config = dict(
    encoder_arch='resnext',
    model='contrastive image-text model',
    dataset='photos with spoken descriptions (Open Images, Localized Narratives)',
    train_examples=101725,
    image_size=64,
    crop_scale_min=1,
    horizontal_flip=True,
    color_jitter=0.1,
    tokenizer='word',
    vocab_size=4585,
    loss='softmax',
    embed_dim=256,
    encoder_norm='groupnorm',
    encoder_activation='relu',
    encoder_weight_standardization=False,
    encoder_drop_path=0.05,
    encoder_depths=[2, 3, 3],
    encoder_kernel_size=3,
    encoder_stem='single',
    encoder_avg_pool_shortcut=True,
    encoder_widths=[192, 336, 576],
    text_encoder_causal=False,
    text_encoder_width=192,
    text_encoder_layers=7,
    text_encoder_norm='layernorm_no_bias',
    text_encoder_norm_position='pre',
    text_encoder_activation='squared_relu',
    text_encoder_mlp_ratio=4,
    text_encoder_head_dim=64,
    text_encoder_fused_qkv=True,
    text_encoder_bias='all',
    text_encoder_qk_norm=True,
    text_encoder_parallel_block=False,
    text_encoder_inner_norm=False,
    text_encoder_positions='rope',
    init='kaiming_normal',
    residual_init='scaled_by_depth',
    optimizer='muon',
    muon_scale='spectral',
    learning_rate=0.0089,
    momentum=0.85,
    nesterov=True,
    orthogonalizer='polar_express',
    adamw_lr_other_params=0.00078,
    max_steps=3600,
    batch_size=128,
    epochs=4.5,
    lr_schedule='linear',
    final_lr_fraction=0.1,
    warmup_steps=360,
    weight_decay=0.06,
    adamw_weight_decay_other_params=0,
)
Rows from block 3 of the text encoder, named by matrix and row number. Rows with one number belong to one attention dimension. Each number is 500 + 40 x the weight over its row's rms, rounded and kept within 0 to 999. All counts start at 0. Numbers have three digits each. After the name is the row's rms in percent of the matrix's.
# v: attention query, key and value (stacked) (text_encoder.blocks.3.attn.qkv.weight, 576x192, the v third), inputs 39-77
# proj: attention output (text_encoder.blocks.3.attn.proj.weight, 192x192, transposed), outputs 39-77
v.8 101:516532467503480528510475471398485518523446506524479598468549532514530429507521498519550489474515522491486524533512516
proj.8 101:557521503509521500546468489532525540512454478524593511521453553484467516497512429497455505518486524528461505474551493
v.9 099:476484533509491507519469480495472509530516582525427508434521583428514495483571482523492483499576497487478497467525501
proj.9 094:518483523493516547543443493538529586461516506541617486501507481475543448481454549467470459493529458469546538544437496
v.10 103:504549452513498529481508572500566426467532456486487457556537504522475526499541547496486456509518565470432513385509446
proj.10 108:542506496510516525514415458511484549585452471471492437539488498443525441525404450498497532506535484528537467526565556
v.11 094:509537465564549468468589614492527508493505467498525440550495476580538519523450558457500567546428521546473457544493502
proj.11 093:468453577519448480470494479431535511569507547559518506535480500500507423495534539584443526440499490480493508436470467
v.12 120:541544411479452542496488460472538509530430599487459487518508549547506536492490512494479457521518554472454489490445547
proj.12 112:553488461523418586495443470512489462449493462479528428500494502500458501486496447483493532503519489494534471456544481
v.13 096:401461561590511517592467410512527439485446504515539497510549507482509500573491564461573547500472493460474462485512519
proj.13 096:538464445495479531475498513506534545471492457512507430558511405572538484557573533497525482496425520533502556505487495
v.14 103:549467395527486513526435515468493582469514545381537465513443553535541529507545465539499446502452547547521512509459548
proj.14 098:525414554479482533458527446502542498483385445496526514498531540494460457463507458534447553508496540485483538540492424
v.15 109:465509539409435469498552457547482438585528474558522469433512482480441538528615484541517434523518528449464525515440525
proj.15 105:533528522456505563483444503456493457521555488525462528514408538523451516536503490541464531435518487501491483504513477
v.16 093:556453483564482488522508532526511524474541509578493430518498592473504548524558500473482469545556518436451532554495542
proj.16 097:445523503545481498565520444520502503562471504505547510479502519483456511431513481493558471494516472444474503478527438
v.17 099:533469498517453534565479544478551550496494431540507436509510489550485573495496512356496448525503472512458538524493521
proj.17 095:518602482489492475516512496505500441520517434484402498562485546475479538502516556485453589536526487462491455458533484
v.18 101:506547619537448442495516442527472484461516472496520470491523481404556535499573454572448525485573474527497505561497508
proj.18 104:481458511485497484526447530469531521525429496617481456504507456567506492532565518566460414432451461477418488453514539
v.19 102:512501570440469575517511489537504544474452452568466498495464487444493472520563529491472484531472575502499504488526554
proj.19 100:537562451478543493588487486481511487509522456470501470532535466467457544559541517525492498498502437560474517492500504
v.20 104:444440586486563495433487470485461431462564563518526502454548520589412464451466525496433452552499484517511489492562512
proj.20 109:486560552471494458557497466483467446566485431455525560490512531503552450470493456539545507437502544490487540577510514
v.21 094:476498460441455475506415463518549505487494501459511554570502532544468523467495494495507526534428561528528495493503458
proj.21 096:484489474558531551546481444483464471568488469472523544455492484477522540499497435434446551492480491531489499565483485
v.22 102:467534425495473517458519467538486492506451548449511419480454485527461495534527478528409422537530539454503535537543495
proj.22 111:514451492490481527508456556481515454489506481503546552470450469473474496506461406456608495461542499520497491544578444
v.23 107:483559508559453429422543515556546470522522410505568460573520555462500540508520501445471494551511522522432553565509466
proj.23 111:481508480577521501510487513485488462532457512515476475483530487531497489561484496535493454478517477454437516477589584
v.24 094:587435464393391478531506501527514558474524530492501500527546516492529500499451514441443500603487487560491544472496501
proj.24 095:522558521517509446529450520486417545529419475544459492458533493459453572487534423395452498527465529471429484462489479
v.25 108:561528560469521517447503414443526489524497542480441435498512548457463464471470432489441534449472550466509499503466473
proj.25 113:468466477502429516496435491512511528584545473510513523542508453479556536493500554499541470511514441494518528407420506
v.26 096:500470516504452530531498494519556488513498557490510511519470533477423527422524554503433477487552501484530576478539544
proj.26 095:412471523486461523510513519541481497568443457470539540516573456483533544536505495498452462552490511533489468488411510
v.27 098:541554515514544478492499503521478450522494492468467482539434455539511522447390466427554529521553460479471548507542511
proj.27 097:423451476482453432512579561496504472537481512447456485509530449456416517475499543483497557562478490538512450483486570
v.28 086:512508433526503464483490513530570459528495543413402506451449495449505470464500473492491555567502535558464480425520514
proj.28 090:414440504509401491556521495450495488555478583523584458446524505479540572486509489432499563513526479444507560521522539
v.29 090:443568512490496538476530568469479431492461564567512518513518496473488434430488485535477578499441515435492479507565502
proj.29 087:544429468504501507500531485563503500538546467431558589489503458505542491525534449468459451480583501585506501532399556
v.30 099:527492472588461520512496574562531471438452590557475478487446481453456432487589479550527480470592488502477469523470515
proj.30 106:517506486509394507576510498469485506513451500534533515413510469491514527529445487510362474440435549513489458551551540
v.31 099:524557520437562499581530492463468528481487477459516557525566486452505561502440517486472485470476474482476521520550456
proj.31 100:526466492491501573414534518560525519448572545490439447547529510448466451442465572568506520508536495485464526437461546
v.32 105:554484462485475516462551571534538523488490497513448508516490474499524479486434493443500474462570575483491556421512529
proj.32 100:499468488512489486539485509430505532536432518467510434482478466472457485494529450517499573446503501485533518529524487
v.33 103:606550535560504541492541502476588498494502490409546490483495494475491493558419473507538512458477462531454505463491471
proj.33 100:538521422536548437532394456494461493513438445515478456538562540521484539494481404465480538486463500491533552520477501
v.34 092:441532537500503515517485446508494498491424520504514534467548550487527531564542516502587556525505551458511505535459454
proj.34 096:522567422537557493501524463484512517501540459542552500467476464553545549545537519562489434446507440509521473547575450
v.35 093:560522530580504521515526499542540517484429433485559462492537495510528529523529504483571516542502505496528496569567512
proj.35 088:494534477563522594469520520550475601528493462469534465492454442510516452554461495528467467530492512468502507514523544
v.36 095:499535468482521477533539529557525514554503572499490519481499426542385470431539462525458574570515492441501555459457551
proj.36 093:539403512468447472512505529527522530475443477454475459485570528444465528539509504441465528533426516560485516511488497
v.37 103:433531514566578548544507444510541503476482501510511488556555506509487504478481505456554526405507501499507462544462499
proj.37 108:473570523532480517438438430537451452505505433523450514511524453511528479543485485530507502494454480539550471432521500
v.38 107:502461510538496491527513533495466534544452442531457552482472471451486548487508462539514495510448455472500541504438513
proj.38 108:493450458521465560488450553436515462498552541520470455535461493592483466473570527594500544469542520530513515515406412
v.39 095:447527476530456480532477510524450523507448448490487538428563487450562491475619480500512486522489621475457497510459499
proj.39 088:541517456570511536517511469555533574420443464506542508541533551457456488577558504420453438517434510470507523559514509
v.40 100:484436512482504522467433466536492509480497526536413501515510511483477538445478509511534562439476577524491479566461467
proj.40 107:485541444543465474543534510426518497520500494502525555454481531560619486478565485521515483544572467483500450540486465
v.41 101:456513490416464471520507452495479519483441491488489515491526437511444487469469549485473587533467525442560517530506484
proj.41 093:482450444506555472474524481492460546554575456450511522476439495485557494583505543450506483491449479525492489490502549
v.42 095:554450440518452546503512463530504448448529478516497511395488501417415498417527500494532435551520537511558472456442557
proj.42 098:529472530504531508446501484516472528526592563473478541486454490451538623496516546547529502574571530517544494489505452
v.43 094:538549512482454454461475564538575560489485437509522455613528538519504479512498481477449544532470597531564505535520426
proj.43 099:339488455546491470523546433455445472513482489532557556501481477533459531591574533486490458534474477464447461496550468
v.44 095:450419506493485535529527445483440516516537465590494528475462488485525522455502488524479472517526428494529506475520555
proj.44 100:430532587469525516498480479527505495534572513512483457552474494540452444494504497546522487441500490525535469514488494
v.45 092:481504494579521502516476522546453463465442543508535485489535538481509445507465456502484511470507480495477421459480436
proj.45 091:498423496537557575431470438492552479510540446425507523500449426519555505511555519477501429497542544484555526518448512
v.46 103:521500414528555507495543561524474462500549512484492516468518508451491467546437472487458450471554465549493434448484455
proj.46 105:485515564443481507506466511481418545493557625479549575463492555444473515512422545482533493549499556472518447560460489
v.47 101:447507487532500483507503505500504547534515472527493505507529450507524468523442546454512510567497477493539519471512515
proj.47 097:500473467441496484485451422509454474444540490462473454513436523490467500534443506463531517532492506491529549515541498
v.48 101:435526503515461469500525486530585471492474463543457462509482534508434495535523532527556525587515541533487518513564582
proj.48 104:510474502501489539528455540499515523448486490475502497494468436476535460492538520410481450494500491535511484482527555
v.49 091:541487510458524482511544475394456419402494458420489532505503475505504512506443505454535495491506475431527493474545457
proj.49 090:479460483492526503447512440544474558518483485546511440565514502490494445502524556509609530448511444445505551516534477
v.50 100:511538542478596501609488512452576453497493474580576495515519527449438502486448548523537498516537436523501516521546505
proj.50 104:511540506533547528428476481506478505518519436512513541440406528547529552529468468538455510439544489523485558522490492
v.51 103:452464507467491509509502510490462568494528508497512546558560524539551585485537566497521520542533496460591527465464587
proj.51 103:518624529541553470505497488498525472510447420549474478479537481535481523491498409481486516479489481567511528491507494
v.52 094:459551527483511550457551568525509511486453530450451543480487459478542552528404440543455517546493523535450485522500545
proj.52 093:563526468447449484508399450489492415505524495513502549492555505486437529474480513494513462496510468492529519474480495
v.53 092:498499461455559575435452508477470547454450486421527517509547515514521494533519496467483459491444558523545489454507466
proj.53 096:579567517528544495488490462500479507490460453545481571522471469436540551514472514526470520494485457466489451554519483
v.54 092:531527457488482537512491505440512564525455523571447519526520543528501505467481498519501495495522507496515464622507457
proj.54 090:570549479504521481525523554493463495385512528505489540376482433532520452477532476530547504456486497486486496447488483
v.55 104:498473439494474554529522622492540494397469518421462527435541583495504463506513470497549590502410607517472464464511547
proj.55 109:560478398537463488488510420487508512552462560544538565482546533460503453555524538479427512549434490473507494454529438
v.56 093:510573496493432449482558494512484529523503515514482495562489482510495489485446472506488528447487460535432503507536398
proj.56 090:497508439398491455480565556491480451475542525446505478512501507474514515511489475459523415441470521480485444483429624
v.57 084:446497468512474520490573448521497476501550547481529478441584457508457436506489505466449467497584537484507489454464543
proj.57 093:478488557471468543531434499489500481538548505502549549513494531439544496497464514536601500536525474533551556475580462
v.58 111:443504492497500482503549479476519446426511501454511451463590501469497502541549564513552474482502519457515510430531538
proj.58 107:475550548508465547499451489533502551548459468478513480550527470423569470487438498440506462508513514491468451486522536
v.59 097:567505469498475474502490468487489498511578529585492504534527516540495470456475457463486535497412559443432482559441486
proj.59 088:381512477531470475553520476448375503574474469466543505508522464499581538537554519409469535535508524567490493467521544
v.60 104:410443544470447533490572505581572512465423483401462523471594488442471490522553416461459454503483447512526516571523534
proj.60 098:472531443536455486550386574523463473512581502560543479521481447550493541530493493501583477442447436484491501500499537
v.61 105:512505509572460499380551531528532471511510569534476476502508458492465547418562468568443513447553538495439483512554497
proj.61 102:495478425508463561515397503430506489535506547537525528475476472540541452487495465467531477494515485474497560473511520
v.62 100:482535541470487534516530505523508489430484502486480505557546482553548548507480482437485489449444539539487509520506534
proj.62 100:459487486577489455519459529499390480529424476487513544554568480513541464518546522530488523464486501484460507470550482
v.63 094:530530539470515514508514460486549468508480571424497555456562533386497519526470526454557472516456496517502464463487467
proj.63 097:521550517499460477482508513527471499464527488536462534489469506542546568481484479465500532464454521413514532478442548
v.64 098:496521547544560441505502468512449459454505470496569436493510522447437458467493473506533502496452436488580537470596445
proj.64 117:524483436545399507518469589480573501504448510475533516516391536554519487524507517520530546487471576468486480492478545
v.65 097:464531438504535474475507485506527555470472525554472542486495542550540531473551513461526442470434544534502435528486477
proj.65 103:545377480562437499525490490479520505461547489441447482464487504508466485446581517485415540546576563505491532466498482
v.66 101:522461500494551550483500542466516485542514513541486552576535428490466504526468436466510531483516416506550530496506524
proj.66 102:488453552546446495489499421548484508515472500423526399502490494544531514558655556527499500514489523476441496523567518
v.67 090:499479530512526561602468502565604404535552467526569505524522469613400595569529467524547528512498459525516513502541481
proj.67 091:452547494507496462515482479544458511546503495483384488418499514448472462470555488503461507445540582496472559518493455
v.68 102:479506481523489471460521509520517543542570527491552573488424468473572569520402451442578544462521490540476511543533442
proj.68 107:488513485487519440476461530583510540543494549533494496511557531513517441504527504539479471458458541477492450460461573
v.69 091:563494532483420530526535522479441459553552515511520537521456507499546496541569489544521482484461525431453603473417552
proj.69 097:489594544518578467530441511520466478487467521462529498504537523519538482542439476516551520450522504529496493514515531
v.70 100:478442415469505423436537486510557561506498568463461497467554579535543513501586516460527454508419498551496555547502550
proj.70 103:486448529527489509493551523436512468462539455526538484530481485499473532443453522406502539502536499471461506428467462
v.71 104:496514476454540464569516449511567447504520424428600502440531520444503538450535496489492488488508445495478494422545535
proj.71 097:452520521553530459556516514456478536446536504517459467459494479509545487508585485537558553470434474523476479501538483
v.72 094:466449402545540446469524378512536446475514504542511497452522546567514488513532534463416518435484543467552445482559460
proj.72 102:522410497499533502458529507404494525511482512530537490513546501529510518512440491488469414524488507494443556453555492
v.73 109:569550491470501509510565563529470504524494503436469469434512515489502449484511517449494580473436563516456526484537498
proj.73 109:475487517560486571472434473499644451504526481499474488541576492458497555536557548564519527496480500535416499561479502
v.74 101:474488485453516517550495515512502442484519547510493436534476483444499468611503509470455538450504458492487614522515533
proj.74 099:522437508531560505511460472554504481560477519443528452543483504507538570492475505554458487452486523456450463501534555
v.75 099:531586519526524505557526491532467486539546465480552518547487518508466457470494534531464398443519500497585435467479455
proj.75 097:533516515426470518496483486566512501476493541559395493527481494505468517526517509534519498529560499473514561524549602
v.76 096:514494482496489540577557531494465453522478533518578576507493514516422509567546442537557456575536517497500487549488526
proj.76 097:554553551443499537498440470555508481519504452481452499516548508548562461472462520479482555490571524487530553494538487
v.77 103:485570458400476507439495531542480484522485446512484543479474529510510518495510440544508529517503450534448484508536517
proj.77 101:466487441560493488463456482483469454461503487498531513612472487542549436405528559552551519554502517464514519536402545
v.78 102:514423535476540482494474543537529545513472408426537541518553470476493498475525513452542564551540536503434459532548568
proj.78 101:530480482455459484516520526470499483540549504534482498604495524463528464517428450474540522451550489496483486456457411
v.79 100:508533447461545573485469449497538538510513534539512527532571493508515516531568550491513545448469507506507533543477523
proj.79 102:449479563508421477467525497490519449544485489479512480498488472558479503458455470449523447486599471511515457469515574
v.80 098:528522498485427418455555452499420496482443537541470464510462558520450458546457510485507488480473555507472522544425458
proj.80 101:475455534524541529502428471463497513551546447528556487497561492502568505420506513438465538529516549475462499488603451
v.81 100:508483524464481509519557508455419517511493539438509511461489537498466458518566492549520488484535512574502595499464512
proj.81 095:466503469458539472518461455555498546433522515548432386528471547515519490468497435501586532465482538475502480537540466
v.82 098:480514517490504539447450527533549456538537466529539529525505505489499453473540511507574535521469560548595551492562490
proj.82 101:455548488501496527525571509552547538479472472496450581433524419510476596470473471529495499512529490510473446534414488
v.83 092:529509470513525522515517456495490505507530561547486516483527469470517493512538469485425523491514444507435525575504508
proj.83 090:460558455470536494553508459464511446499493507532583536563480530491456543479504522565526436496435470491555572493543518
v.84 102:449475514483431555489486546509489461508481477533415455507533517461454449490473475529505512506523482459531505516463567
proj.84 096:534521517495540478564503520472413529487484486529488526550424470464494529515518505539567505501460530538491449437537494
v.85 097:534472391495524506481402516523506502517505499433549491437471520495517568491508510463570488506527552479430507457514476
proj.85 095:501557531459471437504498521444536488505507427498486488478477531551581386540533505481524552513607506525518482514516471
v.86 100:508531530504499483535435510523490491454481532475530471461473465505516504577529463514504488563464509550467571446501454
proj.86 098:425508475507415506540542523495520498456496497446533488482519508468509455512489488493496480431496562541529492566542460
v.87 096:541505509530480564509482502561517482516490548484446448510519565513538448437573448521446550472460525527464524511473529
proj.87 090:413529481466528532545526532454500536465495547537479547460517485519482530535493498506539515446518475488536488445477421
v.88 099:462492529481537533432492546456401537524498540475507495444445497615441504522454465576573475531458549461527515479527553
proj.88 093:554504532495436430522543556597547536456519502490509464509449491518460540439548491497532500508532508528596472551529492
v.89 097:492487562506460547509494519460558519560455449492552431486591524530442423537545499458500482448425515486533513450440546
proj.89 099:458563507485450444540508535503464441468506444530436547497504529485474519489466490509537512510437468521488446529554478
v.90 106:489547514492461485473492528479488487482507497475481452485526492519531429534468523462487504540535502489519459506509440
proj.90 107:592466471499488517539529545503514480495486500497551536554526455428479449528472486494489507471505486452522473475497424
v.91 100:494484579531493460501454519527581486514490517431544491505499569506473533486457474498446498530469525454463510485516477
proj.91 103:543465474566465466485459631432559484499524561524459554504516558536465505525518539537502450505504509449542521462484429
v.92 097:479478437562527514470491529522535520537474505502492499523478543452513424541532532492436448456541432479489442480497463
proj.92 103:478500475522484565572518490497511560497533520463508498426454498515449439539548557499460478477496448563467506538543412
v.93 099:514490519528432432462550506488444486435557491529513493513455532556467478514523499476526485475504500469509481464524425
proj.93 097:534542496448599530438413540493508504506500502546423554557483528473503417539513484464534494466481566517433558493483522
v.94 103:530527484571548504492478541500569510543560519427575406500429512555474506548455482452505537448465507510434499522491523
proj.94 093:465503467557415458541445490505463490510476556539467510465464530504551523533617516485531492507484559501531438519502539
v.95 088:491541541499444467557515515465460522515535517537488529516588533569602527501535484473498558541492518553513579528494509
proj.95 088:464478527480454533529444504547506494429517473514520459565557481435451539434508529503420461456501458468496494519421535
v.96 102:479417504475501494445519470529456544452426494602453544558519481490478458583541505504490486564481467516531499551608512
proj.96 097:528573506525524540515545475484472482457494456428515467587455524523524493463508504516492452511493440480489553397480509
v.97 100:536477491505479486525492467490406405468580546479503479463481478550486480541533480552536493559435546534553498516469472
proj.97 093:461518428526551517511572492474552502507488556510529540470505473449511505485506484529517512421521523460547501533539530
v.98 104:507492514522488517470469492506466585515497514529472498484441516490507475503482471510480502481500528517564510507496442
proj.98 100:508573561455534556519546476502393461477474538512494486405422513575435506504416486472551494477479456473535507483581547
v.99 106:455498439465499524486421544544509496479538531484436447556471522509395476487521459484537420522516511559488551502487519
proj.99 106:557488481442479511568493438497443503524445484579536504489466469502493493447455513534496577491460482575545494508483526
v.100 088:465482513550482445515539528543500463518520544479472555569469496550490468545503494557495517591469511485509517540493444
proj.100 095:536445455487495532477535481506481530552474598463497454480502545530518512503468485518443502382522530455455487399507472
v.101 097:533488482556503528575562472474512464463482423543543469488474483492487496477578558449501494506584495535505506416537569
proj.101 100:472504542447562466472530462527500531499453461493425419574457498522542460514467478542570500453448450526496476431484455
v.102 103:516467551499497435444522529419500517432427529491504547511488512513512482552543522488471500510539539477439436499498490
proj.102 102:515501462457525448527527522596504493456575545538456497524556533511422528503440515546478420454493492490558522525440492
v.103 090:479615499498484528494468556541547524510502565463528503534579516463507584463449494488445522448478477443501525526534508
proj.103 085:483467519501536491446472492497538457499534458510535561485529458491476553507494442499478492574523552543478526572476425
v.104 105:504490581518498516491502445500431502522607552503484574524501467451503461542499516505478540533538500485517455509480567
proj.104 097:564557449526490423590496593537536471539489481527574496513487489507494500483525439538517497474484484453499486489440464
v.105 101:471462417505485521554492458491442466462495500591450468502461436499498494587562541570493461413533512518552548512567494
proj.105 095:475556554498577506436487408539491520498479522450491521513457515460414472460478487434521451464522428540434511592519612
v.106 100:495407443524435452409484478600459521475549507487535445513476528497532453473520481544480466521476515496480481479548500
proj.106 104:519459455487512537497558546420569529523450549519460485479434539508428415510542480490545463481516467507511484498594518
v.107 097:475507533469570525490518564419503530468457532438522471483468540466480544524480459455521541452423500479448495516491520
proj.107 101:519427547438499494421480451476537447467504476465406484520456522484531449505433492519495495509563602606526514480453530
v.108 084:496558508500476531535480528526549508535570497517572464477486480554453629510510514414497483464510533530469498440529445
proj.108 084:489504515460533497534484567497486485507507441549454581497487434445549427440452467471480539517513552480477556557487559
v.109 099:495460566533526518538479497542485478437529425493477517498415581442488497514530484526549426487519524525511474507562483
proj.109 100:532519427488489466582512586485514466508494572532526540503460464474520547520442445458450526485520526574490573479456443
v.110 096:526414462461433493441487511469508511519484522519506449498537471524495541458471562438475437512455491520496426507518507
proj.110 101:568494554510479464478527436502427520542496496496438440542427520504531437468516482467497538569467482437508441396478454
v.111 100:490502476533441480397486498485473493435543512556489455606482468550547505437420575537542455481504497500547519459484511
proj.111 095:544530561491534501510487511516475542515412519528497488455440480468463476424558509483481533521504436437559482502421615
v.112 106:512512432502608502453495532507502480522513468443459489535595438485469487490516509453464444535565503536567433477456500
proj.112 105:480484441481506544496490494423489471535436476565553590452399473524552528504526532494471510541501481496490476444555448
v.113 090:615481451498428533463505519559576525530464536539537496436454498516509496485510490510504504555506511477507485469515438
proj.113 096:471574456494520541506484528514556449556507479419498576492540529464476472494463521509497555520504384507511495570439535
v.114 101:442466554550420485609509460502508438493444554581469444501515515562505535540474474501516533476472503509537468532494502
proj.114 094:499483419543511527476473507527430503554476470462476530488542506448442445482508470435421428427531529488485544455477559
v.115 102:530516527478475503553560478468569525522442484511462482488445496500519417486506535493446486485451470531489462492540449
proj.115 097:489402422597534509480475478509471476456530547535528525553487522465523527529537499442481461517485546509423438539456497
v.116 100:458489532571451485499497507505562537541446466462471523536455454527465456560488510548539582535448519468460507517578471
proj.116 106:489574536529443490603445435590481470478528500493520495489570524534462509484455496469488484474573518559535524514394523
v.117 093:533440487425509543412523501500435429480501447537513517539524447520555501515548454469492602514465548568545467499528462
proj.117 095:523529517555502556453599479449487528498391510488522542441551487531522412548514512496496429479511537457426445438525454
v.118 102:469493439561508469532483486527465524467532510490433404511481512477494465487536557483454506499486507523492460494452467
proj.118 099:459513490437495562513545418448500485497464520516541461491561479511504568478464466514473485488459498527448531456531487
v.119 101:469510444456453577551508467452496534472541467432524452446530514482480491437540468510457520546519364493519531520467544
proj.119 103:495580525440501431519582511550500504520513422476533500497521482524508499435478514509442527499425505516489475510442458
v.120 099:520552508511486562487482490521536563471496533527481488487529447414529491553565473568456483501560508525591459583525527
proj.120 095:505460475512449473438504432517459402520449440453515501547462502503469431524477475427479449504540535495453539543465512
v.121 089:440480529442457408407514477494505444544410455533459503455480503501570454529517544516537483581490477539479512484463543
proj.121 089:591494430475528494460503563484487499423438513479480473573502536564502451484487466481570523472545471529510530468433519
v.122 104:543503554461435409463499522422476534490473578543521521566509498522508452503429479503515481551438527508471458516544434
proj.122 104:510412507569492567489518422538516445440524544492483470501561590496470467555456507505459458538448552495502498496556544
v.123 089:483493499526574466499499514515467501456552468440508499451496494514437519391469474479500567460467461473521565508495446
proj.123 090:431512498507426490541515479523511515563452483507523527465515461569456527491530576553522561521428514402491536514504462
v.124 104:592506577526505504531486574558536442557523506511482569574527459469513457493476484540411542535516585474522452455428479
proj.124 107:541502506500554526503472451515496522515505572540557453518518543503527477623515495545495481440489449465453481486546406
v.125 107:524415514505560495481533506594534487539542477525526496483473499503453478433530439536467461520481436552581447464538478
proj.125 113:459534466504467506453509485454431506535493548492549505503436538471466426486544509459576576481460501523426472527535429
v.126 107:439523439495469566526475570528506463539502459537557534516493505489445505505590507493451490574478472448530463488517501
proj.126 111:494511501486505501526489549493491532544563564458528551508513412489533582433512520505504488459463504492480552549515553
v.127 101:411478515535530580577575508505403587486501436497506530543491476495480541455523526513509568499478445464424512515538496
proj.127 089:550474475520512501548495534534542520483471544489539470482528489481513590487497491561527481529423552496520535414455473
v.128 098:513526518519484515482573542522538470423480545510495501552531519430487464446540529462508560477490563447506533549504488
proj.128 091:538518569496480494503502422491459480539528471519489480453565508465416539511555444568500461513523438469472415493598471
v.129 103:440552505496545509571438490556483479521492506485449474544547494561498497454494565496505451536485474522517487511503440
proj.129 095:534493510507551517483471473414525526536517563538466472504492507505558493481525455537448481553448499518581563534471439
v.130 114:490476498450496534492517463523497539533522469515430478473470498476529509465425554512485487501530528537500489491524552
proj.130 118:518499488503535429513462467477556501478444588541545489477562491472509472533547553598493579482511490472455519483507562
v.131 107:538512465488593488512474446512564469494451517431455441562522513512480495472442514527414495486486522525495469466519544
proj.131 102:485484506539543451442572406513462528568556493489456443495428510471566599545494438518548500505500468483462522542451566
v.132 089:591442495544446491499480500532514493504543437494475484558531490525551490413438524420459514531520516471457443452483472
proj.132 087:470556531467476495502576465517517533541556468475466479486498509522444530466389435505494494515459506426571476429482488
v.133 102:501449489537579517490528434543531489504570522402447475524527501495469568463536494516514446434529547515484499457526467
proj.133 105:509478420452531496519558519467523521538507467488505514492421505497448535481480461623496505479465454450366494497458560
v.134 099:502493521504498486480519464513482483498474552516433479531486566514553519501477496437481485501516505443461429545472562
proj.134 094:500521568493440519554537443550470567462447485457487492492527498470442476620519527540469507554606450482482553435493537
v.135 104:496534417462522507520489546483482508583481450542468513445535483541509542514471537445540524478541500484535439482446494
proj.135 105:451522438499471597494440513475446453516495563513522519553528541470520438540542407560426454498491598482483560523514510
v.136 109:495519465546541480525514524454486618390510555449529542445464483508487522515508471460593568466453486432499521548491543
proj.136 099:574512561509483492486443420499485461540561485535444494529527472545499504471512505489419557463500492531516490482562519
v.137 092:560530555542520513524527565491521499572543488489500459500507519481499468496537474527486481475464491527526470509481527
proj.137 093:487531519424467494560439540483477424519551501555523510540537491496513493511421512493578501570471423511562543470538527
v.138 101:526485473544553500592435471532522426500529508419505516539527502535473541491467447554530502468511516520559468512512534
proj.138 112:497517522486543487470480497492458515562504442503535589522494509539512510424496543514463480500525464501482543535443561
v.139 096:461436509418592528462534457509458407607499499481534498545520566519518549518532481465513511517443507558519523449516493
proj.139 100:560478442408554545479585510521499547498459483541506502497492482531514466518534466523421466522519497511493544515524498
v.140 104:510520536515451498577557465457498518473481500482478563523495430466493587457472505450468501502446491484527488451494585
proj.140 099:511470494540497451449467482469392456469437508550515432478534533480509458571474515535462515499483467483502516526509527
v.141 088:435437466463527503523549483554455345481486412502454459487514514507503539464528530452458494506534552479423473504502457
proj.141 092:513453446541507600504488494389484567510435595520489419481531532503403496482506494530456466462526492473508481507430476
v.142 106:457525470464516531538527438454521477531418505485478475456574482424488515505453480499520444493559501419490499501500530
proj.142 108:546507466534488490472527484460501456487489533522527499493435470523450523616513494514479495493495449483488480549483573
v.143 096:496404476437469470541447472505462564512559528521505452471543518453487525480447518474529459547520484498480503511559545
proj.143 091:584487505511511546483555503441546435535498504535542524507456569492547463502466438439515520489440506533527495395463443
v.144 109:477544482523495515484512455452534498509570521506575530515476476520574450516478457564434528480568553502484480432507543
proj.144 110:456523454559531454460540460570524485502484476473546464462501450475483492479533553480559506457511553537443520480543554
v.145 100:474561464403614530479514576620451501586523520547446504529484548544524524482538463491486510551506472519542532470496555
proj.145 103:508451577516468492565547530490522472494522533526520439420534422510500520468487575507535508524511503517446513421516519
v.146 096:499436467538565495476516478514535506487519575395474535497512401537530534603465508534476495521501523557498507492450489
proj.146 099:523481427445513465497502498531514469568557447505466513517505475439450605472425482447479504415493470440478457484507504